Weights of a small class-conditioned image diffusion model.
Model: 6.08M parameters, norm groupnorm, activation leaky_relu, widths [64, 128, 128, 128].
Training: muon at rate 0.0074, 9200 steps.
Data: trained on microscope photos of single blood and bone marrow cells, 97085 training examples, 24.3 epochs.
Rows from block 13 of a small class-conditioned image diffusion model, named by matrix and row number. Rows with one number belong to one channel. Each number is 128 + 24 x the weight over its row's rms, rounded and kept within 0 to 255. All counts start at 0. Numbers have three digits each.
Before each channel's rows are labels from the 100 images, of 14848 (inputs lightly noised), where the channel reaches its highest value: "top examples" is what is common among them; "colour at peak" is the nearest of a few named colours to the mean colour under the peak. Only what is clearly more common there than usual is listed. The data: microscope photos of single blood and bone marrow cells.
# convs0: first 3x3 conv (model.decb.1.0.convs.0.weight, 128x256x3x3, standardized in use, each kernel summed), inputs 0-255
# convs1: second 3x3 conv (model.decb.1.0.convs.1.weight, 128x128x3x3, standardized in use, transposed, each kernel summed), outputs 0-127

top examples: cell type: erythroblast
colour at peak: blue; black
convs0.113:127123078071127166126164139129176077137123103207112114137120115136144131157124087095180107151181128103145123127134116128111131168120110180126128096146115124105131136115150147116103133118123139139134096115148183143236122111151123139096115105161133095131107112124146124121136129129128101131226131110129111124173127152156133112106118154105121128111143145116126153103080128138100113187127129163125166127151132105074106135119112132139093130148113157089156131153134124121130126125112180141173127138123118121145168120098121142127093153132122121115128148131143133127106117128140146149124118122119117093119137125170089143117094082094138122146121102127145140123199126152107130131113139126109122142114123097114103156101121100126087113104119112143132135097120139136110117175134095
convs1.113:135098139117136124153129178090114111092105171153137110155133128114149134135130129149146135131116132091090108139168092159110109103135100124173123114130129196130114147147159109114125169126105150088095110109137137127158115137113112103094151090101118124159113133161105139138141130176143112066136093123072140135122083141146101079131131129136108112115110073115135116114169113130158094127112

top examples: cell type: erythroblast
colour at peak: blue
convs0.41:162173077135121101120102136110180123174139111138125155129146161105116129093108147138104122163136134115117135120161157144103143133109109135158102154161117094107113147121144145147122141135124121115161110099163146122154119157115163138121115102151058107117136131111138101125132134131110115111138121133112131167136130104171119142128152164171128121163140148099127133110127120175126124156139138147106148088178128120137089149083089206100082122154145104041153142172130113165102144106117114139176102189127131127115155107130148143125115145102119085143110138113102133144131099122129148102125124157116122093114100120119112114121127168121101096099125130139110143143114135118161099140162109123090105126113191098093174108125174126142150121109160105114113098139100110111147164133090126
convs1.41:130077149119117131116080112082118098050139167171154123144103153109133102114129101121120108100129134080113148119140126143105116138129108127113148102131155130154139100122114107131134137141089136135139095130138114128114109112145126090097107117157140071125130081124124154137124162162069106131122125099114129157092132128119135124130134199129121103102104088106144121132106063129160111149150

top examples: cell type: segmented neutrophil
colour at peak: purple
convs0.32:157117047135125136096102115109130152078114165127118136157105131160102077132186137130143141125149116140145132131178142129092126142149144136114097116140127122133108087085131104157134123125126149130177159132122128102157139144138166125161131113111108151138142114079124136111154185147111143128129083100086175125114139102125088152098144172127143088143139121095112156115128150128115246145092155128130111112115122119114139130102112140137152125125151145118129139180150125111140123150101133142117155114075095157115142129166101100151116101140164113116150158130139129089146121117127159129125132093116114127140175152146134114137108103146095135121129161152153146082125123119101114134141116154113111119148104135121142134125162099123083114113111139170115119173119147102103109070119096
convs1.32:119151102152092121130157123145117123132144101138098113127148157150131138146130134132096114090125123105127186156136152138163124089129165130121139106146143139148136115159101107144112148131100089109084103127160145138153082159155140147127111108089157147107161130130154124152179128091187132146169128111101134129100164143138148133159114171138147139114135138097163132157111094185113091180107

top examples: cell type: segmented neutrophil; smear: peripheral blood
colour at peak: purple
convs0.62:195119115103121116121113100136131141114090113117139080121081088118138111105146177140096151130135144142099154156138137146142106124082119158152042146138124145131144129193150110116120104137122112140250164109143152136147141114132127120122147135123124141133165130173126152140132160124136130146121177136146098165111121175146145181140153122104111084133084154142136151108149134110127190137148101110087098148127134123126116147109092084122154126113146133136120117116116130108128101118118122121142142137065165108115126130113150142106134131152101155132119146104103134138155118142133136106131135111146135125120116101121105136134112129094114141112112100164127162091089141085128101108148126136135144124148145201112131146130160100115114117105165127138128132094136124110110092097121086
convs1.62:121035123122109096110121054160117156225157091084134126125128112135127146143120109159145114131110129115136138094128128119144122113130143133132113143115128130141129114113113145148096171158126130168136138131127126132147139129131119121129120093120170066123134119139115144115141106082154112128127095160109129133148131131142098098121079149127115114100109166167136143151092150121138102118096

top examples: smear: peripheral blood; cell type: segmented neutrophil
colour at peak: purple
convs0.70:183164111137122108151149141140090122127128148178109133140110118131132129138160119146122134140130124121109136114117140118135130100109127103120096137121110111121088086068102128120137105119128121138199114125109139161128135125141115132139119129104139141118127159134095157156130127153122150144168138115139176121108110112120174115143089098152158181164164154132086138118125135105111089105068085109155110083141112126125137140116114084114160099136152128195133135078137110114122136105130132132108135121147084133118103172142138148142133121114124133114145127122159117112147144092123135121104085117147126130125146138109101095104109154085141109130167099152134134094133135147142118122074116142162173085127123144164100166153119114161116152145119116134129137255134124139116098158103171
convs1.70:154142144160171150128105139108114148143118070111144077122149150139092124125172159160101114128149146136114108101127144150175153125104160106100107146139124131115139136174170120163136124111091120122119107136125107086075132176140115089157123112141139143119144124143153153139106166082116154147108115118134150115117183156161133124122127110110139081126068165143125143123125130091115164112118

top examples: smear: peripheral blood; cell type: myeloblast
colour at peak: purple
convs0.78:130133102092111127157142117115126113122103137121090148125123118118110144127114116115120125105140127153109136131114118142131128135120119137160130115118107110134151116160125124115132159134119108124153121140136123153138134125146100111126148113092118122134124114178118107142121110121140149151109113158098135104149025143121119159107070102116132161110168136189122155115150130008128126110132116123126140112148130098173137138158112145117150159135155125146106111099091123120159145144131144154114129149127128146104094150145138117118152103136145158129127105130176144123147104133114170110146130090143167148144141203116150097131141206098112109160171104100137132107125099129176114100112112134161126106127097150174117156141073082148137122142088100125133144172119124107170100128083166
convs1.78:134157155130106118109111152117109130129119152126149135134127093104134094137129104135113122164111147100164102146127136129136125105118134137127105093128123119151119093121164110142202136119099093081133163119103085142105157139097146090147077151104113128112117108140113137143169127094081114122067150151146106159180117149111122087152134136150141166099172086136161101124143136138172101122126

top examples: cell type: promyelocyte
colour at peak: purple
convs0.93:131110140099144165255096130144130065123156081166161050136135093126170095129091142109156131138143131136127117131126167140106132157152092118111140101121143142133120104115124175133128126138134151117115103093148103107111198148153098134067132141138139122116115120103165109128111118133122139148110155121131139115119125111128135116116127129112129123129127129119124151153157117115089141176135099126160132112117145142136142149139184138145128157110101116133120156141129112142123143168131127087143138082155128127095136154122131105130127139116089129143136133086084126101123144133131128114131212086162119102101112131137129142139134108107145125109123135129127159118139124146129088146116117156114173132134109090122118115135129142096124108146133135156116134108126119074154100157137100
convs1.93:127116116140146123110174130063125148115107099095132113100130128085128115123120119139139121121133155117125145095147165132129108127082111123158096148111136134122175173130148163099117174155113134125169114129137147121122128099084112134142106161145071144134145099148129129148099130154099132093145066098032118124125108124128105122134115112133092159129127111180154101124122137119112139114133

top examples: cell type: segmented neutrophil
colour at peak: purple
convs0.105:146097102130107127123119137131135158141110128121141136128130106112111140109138160112141116108141139115110120125136119139135152113129120144135130124130131157124125148108146134159148119131115175143134168136122122120145116115109118126155137114153115120112097107112196077082121130104121160113139119132098098075094129090145128123137145136174128099085136128120126118085122093170143174103144122111146167165155116094190162133110082147158121125162184115121097140090104127125146149105104136100124124145164110134135122127133125102130154154171105132151114139113113130203141129117109096134087150211150149137126115147077130102162110124128116115118144110147145105092141122099107128200139112146148159110146143072149120079095132170153132074128122117160092125149189120136094113120081148
convs1.105:127094140121125126128168149146101171144113144094142129148144093125122104105131181151132150143136135169157163130128134096122095125148139146120135113134152104174112106044138158137105115135105105140125094093144177087164160111188120154103109133152130141143144131133123123145118122121105144156125123146117109136092093104114085110081099131116136129107192122137120156168124144105106142103135

top examples: cell type: erythroblast
colour at peak: black
convs0.72:142150181114123140115164096122117155190143142097130091117163124122121127138129150119121150140143135134129148124116113137161127132120124130120103185124124092127133144138133135124132141145123095130050141127143174134147109160136119141127117148088150143127135133134103127146141136131133147131142115121151067140146094100152167122135123098123115186155158118153148132113078108108116116117095124135145109147141155143115123156098102154108117161124126154170129115113137103091104111143133154140158144146158129098131099130130143111134177136093146097128123126102109172117162139123110153127065125125090083113129128143158100166102142114154095149141134122142145168094139095094148146129153114133048082132142142096058137131076155115080102097069141133140115102183118115135145156082141139
convs1.72:108132112150157113058120141095106110069091121108189109129097107121128127124147125139150146146142135141092083139128118136120139058117135114143106107145118108168145178157126124155131109111114144108134115095089097127104132134100071123151121128156136126091117129117109123109118120117153130109134138175148104104129078132159110117105114107132129088098161065119126117113144164136144124120101

top examples: cell type: segmented neutrophil; smear: peripheral blood
colour at peak: purple; blue
convs0.96:135207127116103107124126102123134110105133138087128125127119118123099137122144111111110112120138120147109154131135127149127145119114126138127148132124131186119142105119121147169157124153112160164140114136108121131116108104101097126129129121125118144137130122255061095099121144124132117133104119126056127148134150107100088076098111096090103096104118122174110111101157081093111104112124144096141114231107195144141167152103089106137105186114131153093123155123127132092176145168126127129141119143133123154115129124106132117108122128116124151111141124128155160166138114150114110134163139171154138154135159149147150145138135117148134118138125121143092131112125097137159105132131138115135123126138120139151142118145107112133140149126112114140118139099123121122160119143129120
convs1.96:140133110132110128171153102134156130132138119180151102144194126107125141131113144159147121132113119117131138151116116120107132158098125139101138126133110134123114061148155149148160138156137118155090123167131097140113146127129157121171147124164145103163147079118118177123171165115119128140128121118104123136112075102137103135160158142144147157118172167142164154161141162151151132175073

top examples: cell type: segmented neutrophil
colour at peak: blue; black
convs0.27:157128161119116119119142153164142166125104133126122141110133137124133124114109147116131110116158116128111124079099115143131132110110106135107164095142131111125102088082085146122112103119131109150096159112165124163149132095142113153155138131111151132138137134168151137120145101168135146146129104054144118215084238188125130094128127106099108135096127113044166152143106093141103110155144155142138096147122101095174129119179116085144155105069143102131129136154139131119144117125136110134148142136189096122098132114095143133106146123128106148088136101107115111101127105112172119160153129090129142171131124110151150143108116137131110123115142151165135156152118145132155151119137140107134136140110138142133139151152122110126116130147136117129112144075130122118121099127118118
convs1.27:110155104119137126116114161143132143155130145096168084138113182122126144143122111097057160126148138163151127142133143132126115152189115143131117139111138146115092108126141122109087126128106142147127126113101134125140128122141151152097107145092134140126129127086129110105113106134106132114219133105134135121127118136138112121146143112111152092101133111123159155130120076117087213114179

top examples: cell type: segmented neutrophil; smear: peripheral blood
colour at peak: purple
convs0.29:121147109131105139128134150148153162145140128144144119104131151119139130132147132132133131109136143165140124136139161112122170144124113169127157143137130134118162145169123148139121132108131133139144139125156121135157145140133152146143158144169059139121148130111106114117150130138131123110115127108143125129103132085109100150123107122129121106133096140110103090112124111137122122131122109133107143177174145101079155133136124141126118147199128109115127122102105132144151140101155212126114142109133118128124130122132141095133117144110119138101129166130136151170140097150199128092077158110082092146109105097086114158200146141086148094121121137104138132139129104117163107161118077112107149094144134092070104078094166113051113120128139156135108084104111119133145113139147040
convs1.29:114096130122189160102107185150144157128141094112108161146121181135136157125127111138108147122127125105130119130146128116153171106120137090122134104145131159137131145163147109101168127180091120167134122133142137141157115125157150156119159108161121162096140142129149126188120120141162107134137136115158147088105179105103126171144127149130152122112161125150159152123137171107176083127119

top examples: cell type: erythroblast
colour at peak: black
convs0.60:084127177068118141146187099141120113175150103109093105121150142110099184123123080123110138139123133149128146151122118125164112144116140146154122112117123141150135131142134128126125142115135131094001117072161099109136103107153125127118101146130087121106108093132130116123104126124108141118139107125138133162114131141134125176160152145154107109133095126142133095166112120126104089117173150141138147152144113100140137147151132170128130155152107119142153125126161126150125130146153136136127157151135171119129126123099120124181116147157121141129154138115115092106151154134163135147140113108157133106138140190160112140129059106168105161143097131152145163139134140130102138110108142113125101151112132124117082141127121087122079110112105142088096126075115132083120152099152155
convs1.60:096176135133131138127098149109149168066093147122157172118112114105134092122101132140140119186120119088170100143159152109103146089065128113147131117131127121132102116127194107104133088128129121096151127144129115100123114123134115154156138134150145132152140158123097114143144150113114121158098141141152122120101104102137151128082126166130087130123075121135138094099152140098146112172117

top examples: smear: peripheral blood; cell type: segmented neutrophil
colour at peak: purple
convs0.55:109104109119131111147114161145112082125117091136096172122090088126131117172192109133197135132121136137157134115150137116124129147127135128120142133122116132111090094114119129149115130117146145143092146113125118087154104115138115145173098169114134138124125135126168141149154113163136117141149129092154131145127124114125129099111081135123130140121139123140150137136140116127131156130114171130106131113119128103135110142136147112140115137124037143135146082114121093136128118126115119136127140080102130128181141090116121171120114137131137141147157144138132136109119110149133130107106000122123132131120161155148129116115122130131140137131095164155108152135137124134151161098093129139157122148075074175136125177122146103118108127103148141138140135142143133163105144121125175
convs1.55:104096119093115128112126091118124123097120141129132151162131118092132173129127118142105112102143089117170146078157164098135105120126132162142145097105133111128184162126113118165133147162138120166173178131166111091135108126122096151131160143127125149129164074163104129118120149103102116133127106096133110133171132140125107158147152112139094127073139117182133081130140157136104101123133

top examples: cell type: segmented neutrophil
colour at peak: purple
convs0.119:120129079135123175091118137129162141128119255111077083144172198103118152127097156173110130136134121107156134094129118138102159177116118152126099134150108141122139159107136145124107134132111136133138110125144139122119096107153122147120101125117115130153097108144137108131116102112120115154109159133146134121142114125122118163123140124123137130161138145131120148093108135128113133125107107155121131107130152100086130163139129129108159119132091145061130129171121154148137137142130148159141145090147119136156152116138096132114114146165131128137147170117091129116138115136146127075145105125110167140120117132128115128122103106124100105132160093119121167148143135087115136128116174129112088122082145134171130129135129130145098115116125142141120116124153140106095075100152055
convs1.119:134103138118140139122115097168151146097146133177136137114154130144109136089136132116140111119128127109127131155091076150132096091130101138116118133147127149126122152135105117150099098087125133147103092097103157129155112163192114103064107129145155123127099127101112170171126132126151096150140152141177139123098079165122128098115118139105098124132106101120155163135051123126148126150126

top examples: cell type: artefact
colour at peak: white
convs0.104:088089113116125155116113164174119109096118108115107121144105148132140098124112107103123137121125119128109144116114127122140084112163122103118172102110100135139081129128135151143129128142139156097125107138133080104101155104200117148122142106097106095120115130075169142142106097152141145138130146181133195145139127132143128145114139146098138131113129134141157137154150130137135118146204147140126125170085162129121148146155135158170094134109092122101118135119084084101172151145109119171137131097104125142138123089122091117160127113120161171130129152152139158120145112168134127127147118114104107144140132070130136144116120078114092161111144111122089130102143117070151121122101174151106070124147147163125115149129126118130138143128138159163098140058134156157159154113151117
convs1.104:119112117130125135088134099106098095113101130121108119137126106164100101114132113142105169136149141132107089131079114153060075121117118151138090095118116145147126162097141156119099108148149121105127106086110163116084107163105090126148140112156117097115149168137139121102155169142125113112103154155143136122138090165148096085147139081140166095104113090113137108138134119136124111110098

top examples: cell type: erythroblast; cell type: artefact
colour at peak: black
convs0.39:073137143107126144139105112110107165111139119152126159117181125117105175128125123118114114132119119097125113101089105166141094110148097131132156143131106129095135102113135127101071112105121102120093148157124106130144124105148130117139130117098148122154129116101176153146129118132122148135129109141083142194104144131126111128121105130122102166169143137099111116146087076131158122152116119078135133131146120074151144160126091102113091098170149110146170194188112093118108140157110105139151099157104103121122118093165093133079087093164173135146111150146106112125127147128133089097140147169174154152158136139120106154118123113134112142114122161132113153118135123129153183132138131149155130140138157123126131162158082155157128092166142110103117164140177143131116139092133126
convs1.39:096151155113139134158097137116127123150133147178088094124126120123099147108118118123107070154127115107148152146131109155155163140128094099113140118147112150127118110109160118106130111115146133126110090128131129117101113119113118163132087119121080156176209120147122191132192159090143145136109142095126127156158103123082152101116136117126150116151136164134160109098144148120117164120121

top examples: smear: peripheral blood
colour at peak: pink
convs0.71:140168091111126124113126098108152114115137107137128088131142120111124125101110175133083124125144093129117139163151118146113145158125122167154139092131149184117158125138116147156110124121135130144153159128140125170157123135107105135116139132134139122138129114194073079136159155147151135165146100118145083108112077103142144130106107106133148170156114136127116120119158100111119136104095128126125138158115119068172135159127119111115133127105118116110138143099080089103130138151137152135115128143123141141141142149127122128117130115152078091150127145129119126160113134158103120129140110097178192109132134120111127138109121084052125144137173066153138087107142108138146111145149136127148124156060099155168124191107095122155156102131111126176158141169140114100100085127147109
convs1.71:133094143108083166135116120114099133142148139103159157150177083131105129112120134117121146129176159135121116140135124121155140186100104126153117137132131133107125086153107104125077114110126140101116177129131143101132104130162101080080143131143139125133104147143103126090137062147106117108118141155079108130136109161147117124117117134119168129138134113101154164140098080093089161137160

top examples: cell type: segmented neutrophil; smear: peripheral blood
colour at peak: purple
convs0.67:234082128111113154153137132121154160164085149160135130123128124123136141127149178160152115141149109133112128125123106148089147141105127147147058131127091080122120143136119101103133106121128098148168147107117130134161131129085055119142127094088127121133114116116062065106115141102125134132148138126154091154129121111139153106146153129148114193115124132123117147123105138144107166116093110141127122067137118126130126120136135124116142105126140137156132111130116132118117128094116149104122139159180114142131151137117141137108144132172087110132121117123149096069146124159074151130152163106155154146149138141149129145106099136119142098107141119149190121153094136150135121117137103109153151115113114141147096134166095156129098118151090119122142143189112114114115126154172123
convs1.67:100031135125129090121145103123105101112123113120132085117103116100127102122141137086150125108116117127133121120126110115146111085107112134108117126128132139156124092116140123123102117142136112102117050115128126154139160134149101135101130125140150063144104113125097100129158143110128117123114117126101103108117109136130100093134127101132152077118087105117056113135088101109121145096075

top examples: cell type: artefact
colour at peak: pink
convs0.69:130140129113132123149111106141131068136115105129063129114162113097134114132138105115167145128135127144138136113114115128152118136109122150121093116117125132118097102111130107129119138122124085118086100127129161154172128131108051111115129111097107148119096133096098140142096119115126133124142170143149116087141087101165165086147130132140162158153125127130087118151127134185146130100086066089127129116104097103114160143134146136078090138119135129172112126065067100086154144121124138147142141114184127121113125162135152153112125121116144161145136101163174141148111143144147137163167094133182177131160133135130141139177116122141146122122151129166166141108116089105137121155133109115156173127146122131165116085157104142123095109159131137141159135167139110127125156135142167
convs1.69:162142136150135123117105169088114084172135137161157135129106123142124102128133112170062059154155144123166141138135133156109114118139119136141097125159139144123113134111175146135138128087116133118129078104124149101154146137114138104155087132145148093131146122114116155143156157125094153099172141102119123119089134175194143099155102127132105143140159117132121129137121141123164153092102

top examples: cell type: erythroblast
colour at peak: black
convs0.1:122095140105106138152125126138120156126141132136124118121147136102137142151136132129152118151139123108129141122130133118113103133134092148091131119126120161135137142131118146157120126135107136126128120114142109126116125133093126105096129121121094126119136140083186130124099131127137107131128171102140031115134100160118150097149172142132119136153147124149152167128125109184124136128052128120101149160142146105103111130109169146146131135152114119140124113141144138166122118105135127122132140115139183131130127158100110106120114138084095124171133132111133113150107117154157110129083175113101110109098145122135141145171107062127151153117127137118171167108149159129120087068177177126082136117107117108089162122059191158134169123113156174135141099070145176130126102127135071
convs1.1:115134086126163159159118113133134128142127111065079129147132107123129159157135135134133080136125126148160083112113096121065127109158172168131137131122125112118130146088145175144150145114087100140136121148107121116128143143099142151179115108131154124146080093150106157140187105143135138116160142112149118148129148156109120106076110095143101123161149155136101145133112110135130086104113

top examples: cell type: erythroblast
colour at peak: purple
convs0.44:117136088170120156140152133121127112120143086090056174115111130139089154143182087126157145139121134098136141093110136146133114182123137177110107125138122130117135130129128113144103142143150125139112120114144132097129111094122164116160086130122126121154130131123149126131140099135129112129067113131118133145145144136145108129129137148087142136124169095123152171137132144104125149124128139133101127169149139119119134116122120123151135119146106144093148135150139151113164102119118177146176118176094133111138135135106079135131132081145185133139129105141169129131134155162178143181117065120109083097133139150119118185158097090152106146137101147098146165131180101118112115144157130134109113116160090107086152157092137135135082111088140079124095114119112134118117131066092123
convs1.44:114124098129079107126127129103148122085141088121147105132111132109126145145114109165137093114097112101110122092094117121112121158101084114115114136115152140115151127126073120132097092188107140130098188113109135112162124121122097151137128182101158131153169120123154112104164132163119143136110130126115133115108064142123167137125113143118095116124123116094137102106079109135129085152078

top examples: smear: peripheral blood; cell type: platelet
colour at peak: purple
convs0.90:151041122100123140131106108109128112148106133128122118113160120104125154125111113134129114151109136129118143106146157139126137141129148163117171132136160180152148142095125161169155136165143175125196136122133118125127112128104149124130116134132104131135135143131078118118104116118134122122125140115099059152128088107122120126142121139104094119101100120133116114131113128000109131128116123113107110239114106112128098060106117113110122182126130158133128126106097122141110101122147125116142124139157173121127134127142145115138116132111113124137142133118118142162133155129120100136135161166152156115151128215136144166159208153137136130140104097149123130137119110115133139104145111118118133118114141114123148129125143141103111107123137121123115139087123128130136133136133148
convs1.90:128162134190203113032115122144140112125131137140185119133146164132130128131094124118075138107142124142147157133124137134095133117144095120146140142121137128123111107178130140124118135121118150131111136133136070160113116142123115138113133112138126150140125137145123133143107157131139111121117116120108139167222085113116135123130104109123128128181147141129128123117143182131098089128105

top examples: smear: peripheral blood
colour at peak: black
convs0.61:186134083087156141220085107112150096140141106114216079138119169127136117151142109122120166169104118131119139101134137106105080114111119145137144078102135117130147116145130120104087098105132097176151165126138122106116163155136104119116127128138144115117167121116166147136114133136118120126107123089123084123129103109123136130101127141120144140141139135132157131090155128128107143106106125107081086090103123155077118109127126131099138111138139129135119104121131170155139104136137150129175146120147171154092158130114139197125105130120107142148133123137150124098105116103136145114132125095109109108113148097108153151138115113139172119108146152139090147128108165160176107064124097134116178150137129164122135131113163124185111109125137132144140122117135142117147165169130109
convs1.61:134113089108148138107132142108101135114137103150137143131163119097129094104103167075116126112153170141164117116148169119093161086094116134128126129114123101096134148109123104114104147154177138123121132129118105107113125090106128159144110105141160151167102119140135132117173068084178117097126102111117123135166141128121126132109137134141090109118168080143136119155152099103156068120094

top examples: cell type: erythroblast
colour at peak: purple; blue
convs0.76:133160117130110126131118093110142102113122163119168147110122142135123113112125125161103122152121077125142120170145096129152150129146149128171124083143132123129135132124115088104128113114124079146161132097122119146097120144056135104124106137076087144114136156175089133142127131125100126130106115127173077140127120115153157145175141133144131187159088118166097090115139131122127116105113120089106119120121083087088151149124130144128139111102126122145119100137150110118115128118125105149128121111116132170150136149117160156080120128116098151161101126123125132156129168101153142080117135111188174124130111140144139117097158162143120084138176150112142116126099118156190124149116121140145131108091132166200148157160135115134097129116115115120148135226127108119109114137147133
convs1.76:126139123142124139140107109105106127117101134125160143133124132160121143121149090173077110110147108089143131103125121162118106151138129125128109107114118128165121092145105141150090130121109140098084111098119138093104089151156112114123123145146126136136100133110126125133133146173087099116181104099110146104122104175172122081109102082130143137127096141151134162154142127190138202171102

top examples: smear: peripheral blood
colour at peak: purple
convs0.45:184168125076108118166105159138131084126119082205102137140127091132102125116144137142235110107158129142145123104134134127101101115080123152109139115123150136136102105112128140151108138139137140143193174130137146072184141136150134127130117117140135145125086134153128121153117076130147152132102170121129132111119113094146166146100100119122126117133096118118089115123139111112126134191141122132124098129164117113143125122130128108135116129128127142157100119118117129114124103118166133136101123120104167132138140101140113228127145140127102136140136112117126119123107138142112111113135112145171131122144118089102104171102140087105163127129119127128163139107124104123124145150150146098112208102104135121104137121152118163158101109134082116118143160131126094155099103120120137
convs1.45:157125177167144066159148104133104135149126151175103096131131136102130135175127102144167127135122101105086153135102129150100135100129130130198127141133140135122118195120150153087119135114131142133119097133169143130118115102119106141123116134108167155150094148149129087089115130144147146092126122121066137145137150145146124126159142096113116114142097130113136132094126118083085141117168

top examples: cell type: artefact
colour at peak: white
convs0.100:119126096120152146166111094099094103120145129137131116149140113135126169138121102148157148149112107141116106142121107120117106129138134117145123093111118136111113118135125143134103114145124111149153142139144158149106139141171125137129133142163186142132129120166147159134131148122140140140122122136132144174113116107140117109118116129127096148138119104164145134092143137149130108131133172109110101069130131140143085120099118116125070109096112100087086096118146176130090090139122090128166114151122149138125133115173176141124188100189145091068097121121146195163166128119126102115136122197116123149153151120115128161114175106115099125136150140124135120175145142124135196147146129151117122105122128142143136111092088126147150049085085115128105152121151112119095087103125092
convs1.100:139094129139132136126114167123151108124160125116121137123077108103134117134142133167123167112128128158140096128116109071124135166144161137139127144126115128136146144138132128140132137052099110141134108133078182151091135148106127147145122129107115102137139140149138093127152138140169125127112106168158171137088150148107111163117143094110132130108229136138133135155159148177116157145133

top examples: cell type: lymphocyte
colour at peak: white
convs0.85:116157159175140150136150164133158112159145124156153122120156168114130097138106053134141148157132157135129151125153127118132132132158137125128137139138105158128119124091111135153152133141124167105088075119112121142125114146128151113116097145163174115125116166135099164100130117136122137128140125120106111033124094035108116185100099136163163105159100110126080071142155108099141079094130092126116138132130112100127120161116147156120135097155125130098141110141122120163085096132108113167126139097045133146178157121149109115136101146123131141164128122148135133101119139109144096127104134106136133108128152122194165114139152101153130144136105159129115129101132127138138102154143136151155094138108111141127122107128141137138117133129146118103112122167121112137109146154104117
convs1.85:132109121093049104123099118109124140127126072113152119099101129174138089125133120132118175100137104135131145090108140102132130138158117117134149122129096125128101117131120127117118139107120130139090150147086112131100144077118137125096116134065125068112111117094102132135087109120120125089153119127141124166091126096130150169155117144135131119149187124146145146130157141143181084154124

top examples: cell type: segmented neutrophil; smear: peripheral blood
colour at peak: black; blue
convs0.48:187134194153138128139135095107092162161116152112151103112098121120166134145116162137141145133137128164117097126124095157110099100119166155169079154111113102112138154162119077102123109110138096130165120113111149112125123117084146089162120163160143141113162119117092140099149130118128112110177113108111090148123084097101124173169130147111132119158138114113156176104127116077113138126111141126102116103066119127145126120155107108101126093112135121171099100111120143136105147139164105140139086138134164136107147103128143131102120130107105114105121079121128127112143140137129088143092126104132164166141128123161158096168155164121150130136138118145115116157109136134106159081133130127179165116097124157170161148098113133121182129124151127115185138080133140132120132136142139
convs1.48:109125164075129115114159122153114149085108087125117099112137100098138137119114191113111158135098161146123137125115125143109161077117140129161134128133129094158158139109129124113129124166165125104143134127122132072129124095110150123124124142121140137127145153117141107136135078080180113144080163165140102144149163104122124133118149157139144164109143081134096128109113144101104093093073